{
  "dataset": "acted Russian speech (Dusha)",
  "time_shift_ms": 100,
  "spec_augment": false,
  "targets": ["emotion"],
  "hidden_act": "leaky_relu",
  "depths": [3, 4, 7, 3],
  "kernel_size": 11,
  "stem": "single",
  "orthogonalizer": "newton_schulz_5",
  "max_grad_norm": 1.0,
  "ema_decay": 0.995,
  "batch_size": 256,
  "adamw_weight_decay_other_params": 0.01
}
Rows from block 3 of a small sound classifier, named by matrix and row number. Rows with one number belong to one channel. Each number is 128 + 24 x the weight over its row's rms, rounded and kept within 0 to 255. All counts start at 0. Numbers have three digits each.
After each channel's rows are labels from the 100 clips, of 14848, where the channel reaches its highest value: "loudest" is the band of the loudest frequency at the time of the peak. Only what is clearly more common there than usual is listed. The data: acted Russian speech (Dusha).
# convs1: first pointwise conv (model.blocks.3.convs.1.weight, 192x128x1), inputs 64-127
# convs3: second pointwise conv (model.blocks.3.convs.3.weight, 192x192x1, transposed), outputs 64-127

convs1.137:154126123114135117134177171077122104134109113140147129136135094119094112156149154090140110123125092097078097148155089124131153147101178140137104125139164160138119101127125101111127124105107155
convs3.137:168106137099138123132102096152147106105138088147095119115126113136134134140113115154112143111134145166182154145111134112120141110126131120105123124156126158132156145136187114126096143110137139
loudest: 500 to 1000 Hz

convs1.125:141138138126164152129067133132116108117113059138138107150132125143140153121157104107089096157135145131127145154108141129158152091150100131103132096187190145121128120138130143135130198141114102
convs3.125:147141116130101128106131121143164119177116104123107130115114124134145123189180116162127159130136173119075110074147105125158162146126120117103108133133125142122132149096151112129115108124101119
loudest: 4000 to 8000 Hz

convs1.145:103171156109139163125115138106097116127134133139116085174137155120120124166117146126140124151125163124064124108175127118113175106098138125105145087116136109095102141108156137104140093090139140
convs3.145:105139126129092128116088151110083156139132153095134106146166137162109120134145084141109122114127118162048070119125129100116138117071133160108150142110135106147144146127143134151126147153143132
loudest: 4000 to 8000 Hz

convs1.9:120110128134112095074149128121137113141162102094131125134114168132114144071100129089157174142114157109132103091142109138115108141059157121120132150107140140133119149128107129120101137171105123
convs3.9:168145137122113141141109146126126085113133088087149145097169115120139116155058135146103139130118127143087104100143164163147129142122157157154128127108119123140099109136165115123158190106117128
loudest: 250 to 500 Hz; 500 to 1000 Hz

convs1.136:136101134152116148119100120149123147121158102108125116112159096140093157115120121140133146108091130144108142128167121097113100120141158130104126169132112110100142107137119165130103123074136114
convs3.136:167075104148116100174132154139089160114129148113112156117119112100108126156106177116098117124125132162137086155092146158160135070088149140142103124096128120141091156143107096079142081174082122
loudest: 500 to 1000 Hz

convs1.189:122150110111103141145110074142167130140132144099130156126150166129122140118157086115111102091105073120107140119096145125130113114112137093120141098128127128116162145093126105162129141136097149
convs3.189:089116147105067073144092129126105089117171097140123133128150139063144154141143132134092133088155138122107135153134127158165139107101109139088141120135124144058093148147132115175108112148125121
loudest: 1000 to 2000 Hz

convs1.120:119098113131149169092137087126153173135120076090151123147150130131121147097124116144108116117113130153111157131131076133067141153131127115080109101094120117152141163185114127155155123126150140
convs3.120:144121125105171119111083138111146130104144097104119115096133085099103098103142130154168111126116148159140115128134103161155127134146168146106125127095129110134110114125139153108130146141101115
loudest: 250 to 500 Hz

convs1.160:101129141114126151164068113153137117126129083148172143127103151114092107116159101138099151130103142112106130143168106165150141109100106125098136142117131104173123128144093145125154130133095074
convs3.160:106134120115144111146108140152129140172149156099100130140156148143149153142144158138133102103151140092102155120123106106097104167119153124171120124133166114178139160137102146156107138166135134
loudest: 1000 to 2000 Hz

convs1.148:099114099126144147152132135145149170153121126076129163158149110153124123104073081095136080155112145108091125125147144139074106096127071134143129101146138133144127125133120147158118141126133138
convs3.148:165132107105107097125155105137115147142135139138126124140148127129131138095084150157115124135119105134153106105107155092124121154145160127141112158121114193092120121131100084142134174136133117
loudest: 250 to 500 Hz

convs1.28:138161161142180170139113102099155164121123127112142124146151165127147159122174113159093126153121118108112107130089153101153110128107144155122111113112110118174150139088110128147106096150125114
convs3.28:129136132134106116141093105096119147153132152118158094128118096129150135134143174139183145132098129104091122166174131131123125136114117123126110175096135104123135125140133123107129110098114132
loudest: 500 to 1000 Hz

convs1.29:120161094155110119107124126098130112121143083097141127129169098124110154101121132129095105138150091105124115169134151157155173155099098110098116139138137151108080138123117131107068138099105107
convs3.29:122111128121137123105116095092149166102167144121191109106135111130143141133103151118147118117133101172115094124123118142120132137125126118106128086143086122152103134155149129151196137141147154
loudest: 500 to 1000 Hz

convs1.190:096160138144133137106137118127148134098110181103093136143136134119123132097192163099126100111110140132109172153093153165146134148126143121199108119114132152154180137128081155113105182139120156
convs3.190:101148108098093137137125155097118120141085119147108114130142147124140150139142190192183121155117151110127136121139134054138146112166145109121158116171138124110090118158114133152109147129123080
loudest: 500 to 1000 Hz

convs1.142:124102079126111156097099119138153151111117125156139146128140116076148111143113126141137152123149122112175163102158117116188135125125096161109153118129108167086085146084109154108158145117112114
convs3.142:139134127136116134136123144133114103141119175133155104138139114117098167134127164092114114122111166117091144114158126140148167144074113153117089138188115156122103118104141119160179079096152110
loudest: 250 to 500 Hz

convs1.143:136117148104120068125089123141102137137130142162124103115124102119098099119169139077110145176131129159158156078140116169156120152152095136166134144111137124103150141149110110166115068151111139
convs3.143:116111123119141170141118154113094122089121094139119119109152142124089146091139137140095163135138116137137145166102135119088124139095108152125161114177144147114143106083149125127117140119128169
loudest: 500 to 1000 Hz

convs1.5:116152123112080145097131149144154157110157123127141152132142125120104106106159144124144168099146099096120141135169141148183150111093096118103132145189125140124047139142161149126106120122139149
convs3.5:110162159163131137139134107144113097113163087102160126173131132107143143128139149185130123130113151129103109055156111113091107096170151098117152100153136116107111110154153096139171133126126078
loudest: 4000 to 8000 Hz

convs1.100:144139112118062187145143127074121137133097135147108164135102107135150105155135109141091142144129107132115161179150114141077174126106128133143093148126135153141119108122145139102108128141110128
convs3.100:160173122159161109122135119110110126099142142098133107140149127168092122118130103137111127133139101142138170143166145140111121105127091143079128097108128124159074122118170116118136096100134147
loudest: 500 to 1000 Hz

convs1.124:118156135131214083121108141137129103106116125137142130145108145108177096113099129109133122117145146131132175107116108142106151136190093162109091116109126118151137109107108097133151136125175132
convs3.124:107107166154147096131119115125114172072140122087127127115091162121122121107114124127180076114138148088153150087163085107123113134145118122120117113077155106135123085114125121091125107118148168
loudest: 250 to 500 Hz

convs1.61:117150116120153123120168102152110162149134168067140101108156151172120125151132127098117131122154135109149124164108101129148125164126128131116166169113108161131072111047141093120143163143142109
convs3.61:162101148127108112111149126149116104122136138139164109102123069164138159103123101137132113139107099129133176107151133132107134127113106155111134097106142132159153075102193163127106128123151149
loudest: 250 to 500 Hz

convs1.182:130138094076164103166166118143109126147112140156107116097120151127161124135151139148080083132113089141161123125101142132121137110132131142132145120131100148148162161117136126159108099158088130
convs3.182:116130095133126103108073136100086117094119125109141143130088149097099129123117118135124110140118168153156109168124112157169131159112119114119154149122147127134145212105092132123136162110119128
loudest: 250 to 500 Hz

convs1.105:135108117117161093130125106116114093123135170151136135125169125155106103117107146124094119133139130132117145102099124133129105112109182096116142124085126121099086116179108154118089162140161159
convs3.105:107113162115119115149129126142126102113152101116145100149096154109125165136106159162106117153119145160149152119093143161147122114147134125129114130151111096116103123104156151117075135092142141
loudest: 500 to 1000 Hz

convs1.87:112119117174161100153142102135128176103108142136135166123132089151092123147115119112074126099135125143125131137142115088132178133117117142106135147135086146092121106140197117122140138138133146
convs3.87:114135167147123134118114093085180131147116105124114148163155186156157136153071154119130107123113170111138150135151126136154116140129146166134161135138067144159078112091141148120129095121163159
loudest: 4000 to 8000 Hz

convs1.122:158140105149130112131153165142131084078115151115148141075121125109094156072140118125134119123146148121102158077153126118113098135152140113124159145135101112091098135127116160168100114134099085
convs3.122:097124112142095115128176112125104143144123133152119165099120109139139088108118134116116091149158162163126145106110136099139130161090073158141100166109071143120174091134098132097106081122128156
loudest: 250 to 500 Hz

convs1.162:104090110164135157163108121114138107141123150138110135130139158137148109159110103155146139169096121140072105152113067129119118111165138109142113127161135150116110105112141133112117114088109132
convs3.162:111155143111135155121121126092157136134124122148152134131109106103096132125094121128142135061138149120184108164126144120138150146133117108122143141092130129120164094112141115152152124125125154
loudest: 250 to 500 Hz

convs1.77:161146121087128138075124159178108126062140072089114167127158141127105155111125172152106150124130125110123128134139131149157125138124086090164146129164144181140123138166131115153105105107127124
convs3.77:145088089100135122137122115114126130124134116126132108109134146108116122103131174073135107172105140192119119103085133092134144138155082155151123129126117139147132135130147133146149116188113140
loudest: 250 to 500 Hz

convs1.53:142165145153125104152121141131092168099117110126135112141120171161103109138123127061149097132134152117098139102115120141104179119127114128162148157120128146123131110133141117166106107098111093
convs3.53:138135181122120118134085115127094121115148127151158161117129126068123104090119108162121134141110113135128073162165128157139099089125132113176116117098124177123123126184119132129108099097090133
loudest: 250 to 500 Hz

convs1.155:182114074121116148139143126106126132160132161156110105115149138150153066158120110148130164137111114092129135154124110120123096108119165111122146134107102119115133163130136106088169111103135111
convs3.155:066141118133138090093132118122133114092143120072187138125126104186130124090185121153151106139126093119097146098150114126156154159117100102185141115111128121097133101134153133127110145176128097
loudest: 250 to 500 Hz

convs1.139:141163153144112124149130085104135136155148144157120136136090136111129115187131154149135111117157123146107131143149166138099123145132121097143146082118134109189127122148117135140159146148092118
convs3.139:114107119112126129147135109133116113117089099157074150114127127105138114111139117199157120129124132084151113105122166120128113121122155158126110106079106170126136116095146111111096081126179173
loudest: 250 to 500 Hz

convs1.18:207119142130138117147147145166152086100114086132114142094125129148111165100109141161146120163113116116136153119093098205112094120146104129123123085131106118110153151156113153133104141116151123
convs3.18:156154141127076101132140122119103121134094138132108164107147134135160101137146142155140118110121104132164109147085106120136134183111165149105131124097148127147113127133171123105154041131098092
loudest: 250 to 500 Hz

convs1.115:107130120116131129151099125112110169113123131156115139141136164159148085123122096104102083108122120130160171147122116129117129052149134140149131113122117115150119150171127119177109157147122169
convs3.115:107133106130115128140160130143134175160137108140151066159076146128138141110120139124125143127126152143136151091153090109146136128151149142160132101157128143124133156131129149156089135114077121
loudest: 500 to 1000 Hz

convs1.185:148105136126120145116135094138104158174156127134114131128108108116137100152129146114120162136140108149098147070135138119141068109157095127125124107101140177126095153120168147137082142129180124
convs3.185:178168152099131141142158152100089131130087151120138139127129128146161108105134128132085139099105120130140123120124182120108131122137116141141173127161146075168104122130110126147101164077156134
loudest: 500 to 1000 Hz

convs1.168:102125118120175096164129152115169121153111152142142125133187114134105125136111125128141109101072083125148137134092117164135128130152121103100140159114102154121115102171136093118184130154133129
convs3.168:109123138078121141122135120122089104100144109143142120116167137097137096128162119110120123140124089178148104128138160103137105099111127124162126116127084125122173156148105108147154130128122151
loudest: 2000 to 4000 Hz

convs1.73:109163158103114128115155128144175167148114112159156129116107137163132127137108141086131097092153108116110140092140131106121131148125125155123140127129128130136145099083120143108127133073130134
convs3.73:147136183132069132104120132166151078116104144068134129162114102133160111152123075124134159184123130129128141134159161128114158178121154140109113106134122157136094100143135150177124131135098145
loudest: 250 to 500 Hz