{"arch": "quartznet", "model": "sound classifier", "dataset": "acted Russian speech (Dusha)", "train_examples": 26041, "gain_aug_db": 10, "time_shift_ms": 100, "n_mels": 80, "hop_length": 160, "input": "log_mel", "spec_augment": false, "win_length": 400, "targets": ["emotion"], "num_classes": 4, "norm": "layernorm", "hidden_act": "leaky_relu", "depths": [3, 4, 7, 3], "kernel_size": 11, "stem": "single", "widths": [128, 192, 288, 432], "loss": "cross_entropy", "init": "kaiming_normal", "residual_init": "zero_last", "optimizer": "muon", "muon_scale": "match_rms_adamw", "learning_rate": 0.0037, "momentum": 0.98, "nesterov": false, "orthogonalizer": "newton_schulz_5", "adamw_lr_other_params": 0.002, "max_grad_norm": 1.0, "ema_decay": 0.995, "max_steps": 6600, "batch_size": 256, "epochs": 64.9, "lr_schedule": "constant", "warmup_steps": 190, "weight_decay": 0.1, "adamw_weight_decay_other_params": 0.01}
Rows from block 14, named by matrix and row number. Rows with one number belong to one channel. Each number is 500 + 40 x the weight over the matrix's rms, rounded and kept within 0 to 999. All counts start at 0. Numbers have three digits each.
# convs1: first pointwise conv (model.blocks.14.convs.1.weight, 432x288x1), inputs 0-143
# convs3: second pointwise conv (model.blocks.14.convs.3.weight, 432x432x1, transposed), outputs 0-143
convs1.227:433487511495508508432500516522569450529580593476499433454475422452467541474415472450437463566540508460501355552463526558463551466557475523379539484554568499461378541586508496521602514666525511547431530497540482492597550456491508565450588486526462501537475474528458465530476540461463461417533452471469485413453575534497469449533477476507501490472436464543527489495425505469547525550409556553578451474464544505483482516422482463475431
convs3.227:542503543500513528473393510527459479501537530519610434526513518564499489474502575458438532525472514447529520573523516560460465522511477446607445498478414482454450424490515486523537454514490472487563550373529370515577429491535508627499435454501488456476534478583540523521462473474495492447508531419522516547593540553446506474471487475584501448506474495533491418472459506501485522507528514376495506450484529477451485483452396506530451
convs1.228:486477496547533574475603492468464503508411606499497466444517467571471558563489458452480447552526538498498453526420483520437462488499485511540418418548501483541457513520418461492562466491496517573624423592526475518460506543534574476499417551531572572494497464508471307460537541512497493544545551545515490470492477519518495441518547465520481437534472608537433519592384570430467432473536533527477434497398537524491465547472485475690477
convs3.228:443555484554487580484538543462548539500481452528489481483486519558483504504417459499522520571522506444494479481420509594471526463501507516549469496572490526482495534485509496474495497501487499502468461445532482513496553505517512453573515517423558485388534387511432467443480448516500502440577545529501473545427439518588562463540408552497482479500471490490496467568497536487498470511484497473478522536466472501478479502506475556585503
convs1.229:503544520503504445496486565526479485474492505470513541519472488491528510493499453514535527516505489526533504524481499491517428529477504469483471511495453474468500489512549522516521493481515505570484486501494507462505487521538471516511547560492497496510473545503466435482491476458463522501463514511568533524498517505473448497492527515487529514529458481515495463472467498528520515515487488470470572559503500496508456515528469478497503
convs3.229:537557468469497510540497507543504455507491433564501512545550461481499506498439484446435441482525510464471518513461522478547459535555473462455504530484464527452511521480551516608496578488484509568565542520555532517486486527490540477547526454535555487467515469468491546454533528458511515481514513461489466538565541475488515464471431494475433473522545507515543440512531501478512483455446472503506487450519510470500501459495531490490510
convs1.230:493509500511441514504507538472523513459517430560458543448492495496458460455495470497566579440512505489516556512498563530504511476460482528423508533539559502471514594466499537483460546500489471514537435553551496523490460519455473495450485451536524483548493477530487505517535488572507534443568449500526461514466496486512552478542549528470470473496530514420528456498495445485477518568440550465471449542515520423529478534537469484497481
convs3.230:492450462426494505515524531515525488444538442433566585534469467418544466514574514477501525523487519506483489559444442497483497481542490475495421554481511537464456531492515461486501466495458487470451520593467501446413521462505444457534517491436493430542579513448533488491467529530503492490465523555503465509564542411488392485487439525484515455456502520459464525420505487496413508545593502435491491510463479408513470512399542514480462
convs1.231:546480623500516380515462514495445482454500494506520488510463486538503467504529546523471485576463517527474528545430456481455521494536516478538610512464489481540525560526435459585435495483558523505561488517540454468505501519443489553514519513521467533439496581456473510499407546526463443437531546550487522516518539523513457490403543545550534495470555470436515490504525484514558465446521506497444509515491495481578522499513530509458465
convs3.231:561487561540467544496550528515481429461514534481534420503523452466525479508490513528552460524502557564475458497518447502466497513522526576460472455498405472498518410475463412537456530529528479509523543531448452542459565530505534577490499496480493540499501523521577481488546458426470499575499454502557489453555585509551486467513501543545513507551555501464492478448443501504477507519496529514497512527434568454548513512550535448465471
convs1.232:465559494478501544538521531477497500553532428576500483461522471551508447522514500528469487513507545557520557525495498505474521486508520522505462522504487525556461485513494469543546491494454488496503504506548469498454455501520471501514546473523488537526501538492491458492517523502485516533502483525431527472514555517502502517462505514471539551523484504518567517531526477542461494466516480501492481502528515528524537514503486505507552
convs3.232:482462549484519569491503478416460474524520509565556476459491476439444487502441464480477484500440451468550517509522491514516538474474522507492415478442594554480502486487524481526449483467600473510490583484571571462522531501520472437464474523510439585531472544523576468549491507521497496487495523462511498503475433495509521449562519514512500534479545497548546490500479553544469527454552509484484506457513467455507534448524487472470462
convs1.233:480408470455460553601498459545477455432470518431492329496441507509480514461486438472439405573474493511568479524543528509552475504541511558478499467538523513513502485563398538506466465482492547532599498451427562475462562404542481492460491401448428470572521519492520556524492457445519564562538469524422479533525496484470493512499464538439475436567473566507498501597455518513549572512538476500540455467562444526518497513548493539454553
convs3.233:495504481503494506440482555470525484504449497518519451556567498495477498484474543478453523481486438512523471443500474520456476511488488540486439471504507438498473511466512489522543479500532522530482593517500498499507489472477492519521527479525573496464468495541449476512482499447392507491472599540539491505478517512533519512502525507491462511469452506487488517541446477533437482527616511608492421492473551431492471490581480513553576
convs1.234:550496444506519495451536517441514484531490472649512451483449513513530454484482559471613475483483475514503538491492522540472477520484513523496554445509518460523546477501513424526485546481429566487540539453476527489487579527552496504540543547529520441547503506460542492505497504508489494493553491499458502543500538497475483537485505515486428502487512456521424498531461499539443490511483599501538495499508479485494482473501467549450448
convs3.234:470527489501490464475452498510565499490506541465623385510414483440478479536509444491477563486533421464545505532512563404540485476411468476548492508470479419521496504575439510423483520504528469550481421506483518469484582523463559466490462468487479496526533570485456449427493482492512484487494467452473534525548451501558466505444500487492559470473536497442536435556562530456532467498497487412521572509519468424506497526439528483535470
convs1.235:550576499477563491538483483426493495457561454474463564536494618480512539456556616404581498525512455453494488583462555504457525495469506477497472483464524526494481523458544473448464534491495607490525524500527537535501522663541486548573545501524488480519581446517573540465545543464547497460458451429453505457475473444520587448490520446501507458452516506430491509411569472424467509509492454560534470521490566461444437486520549515432457
convs3.235:582538583415497462512518526486500478517502552501519534423503526479485526505495515462471539487412582469561509464467461613487532548526505495498479506558469533519543513553559479469413511514509479522527577566408554494436516516489506429471491451375442494495494550509380441534498521520447493472550488449532535545503465438501447502537471481449448540491539509519486610486505515527531595521544538525501571507537479440543520488483522481455530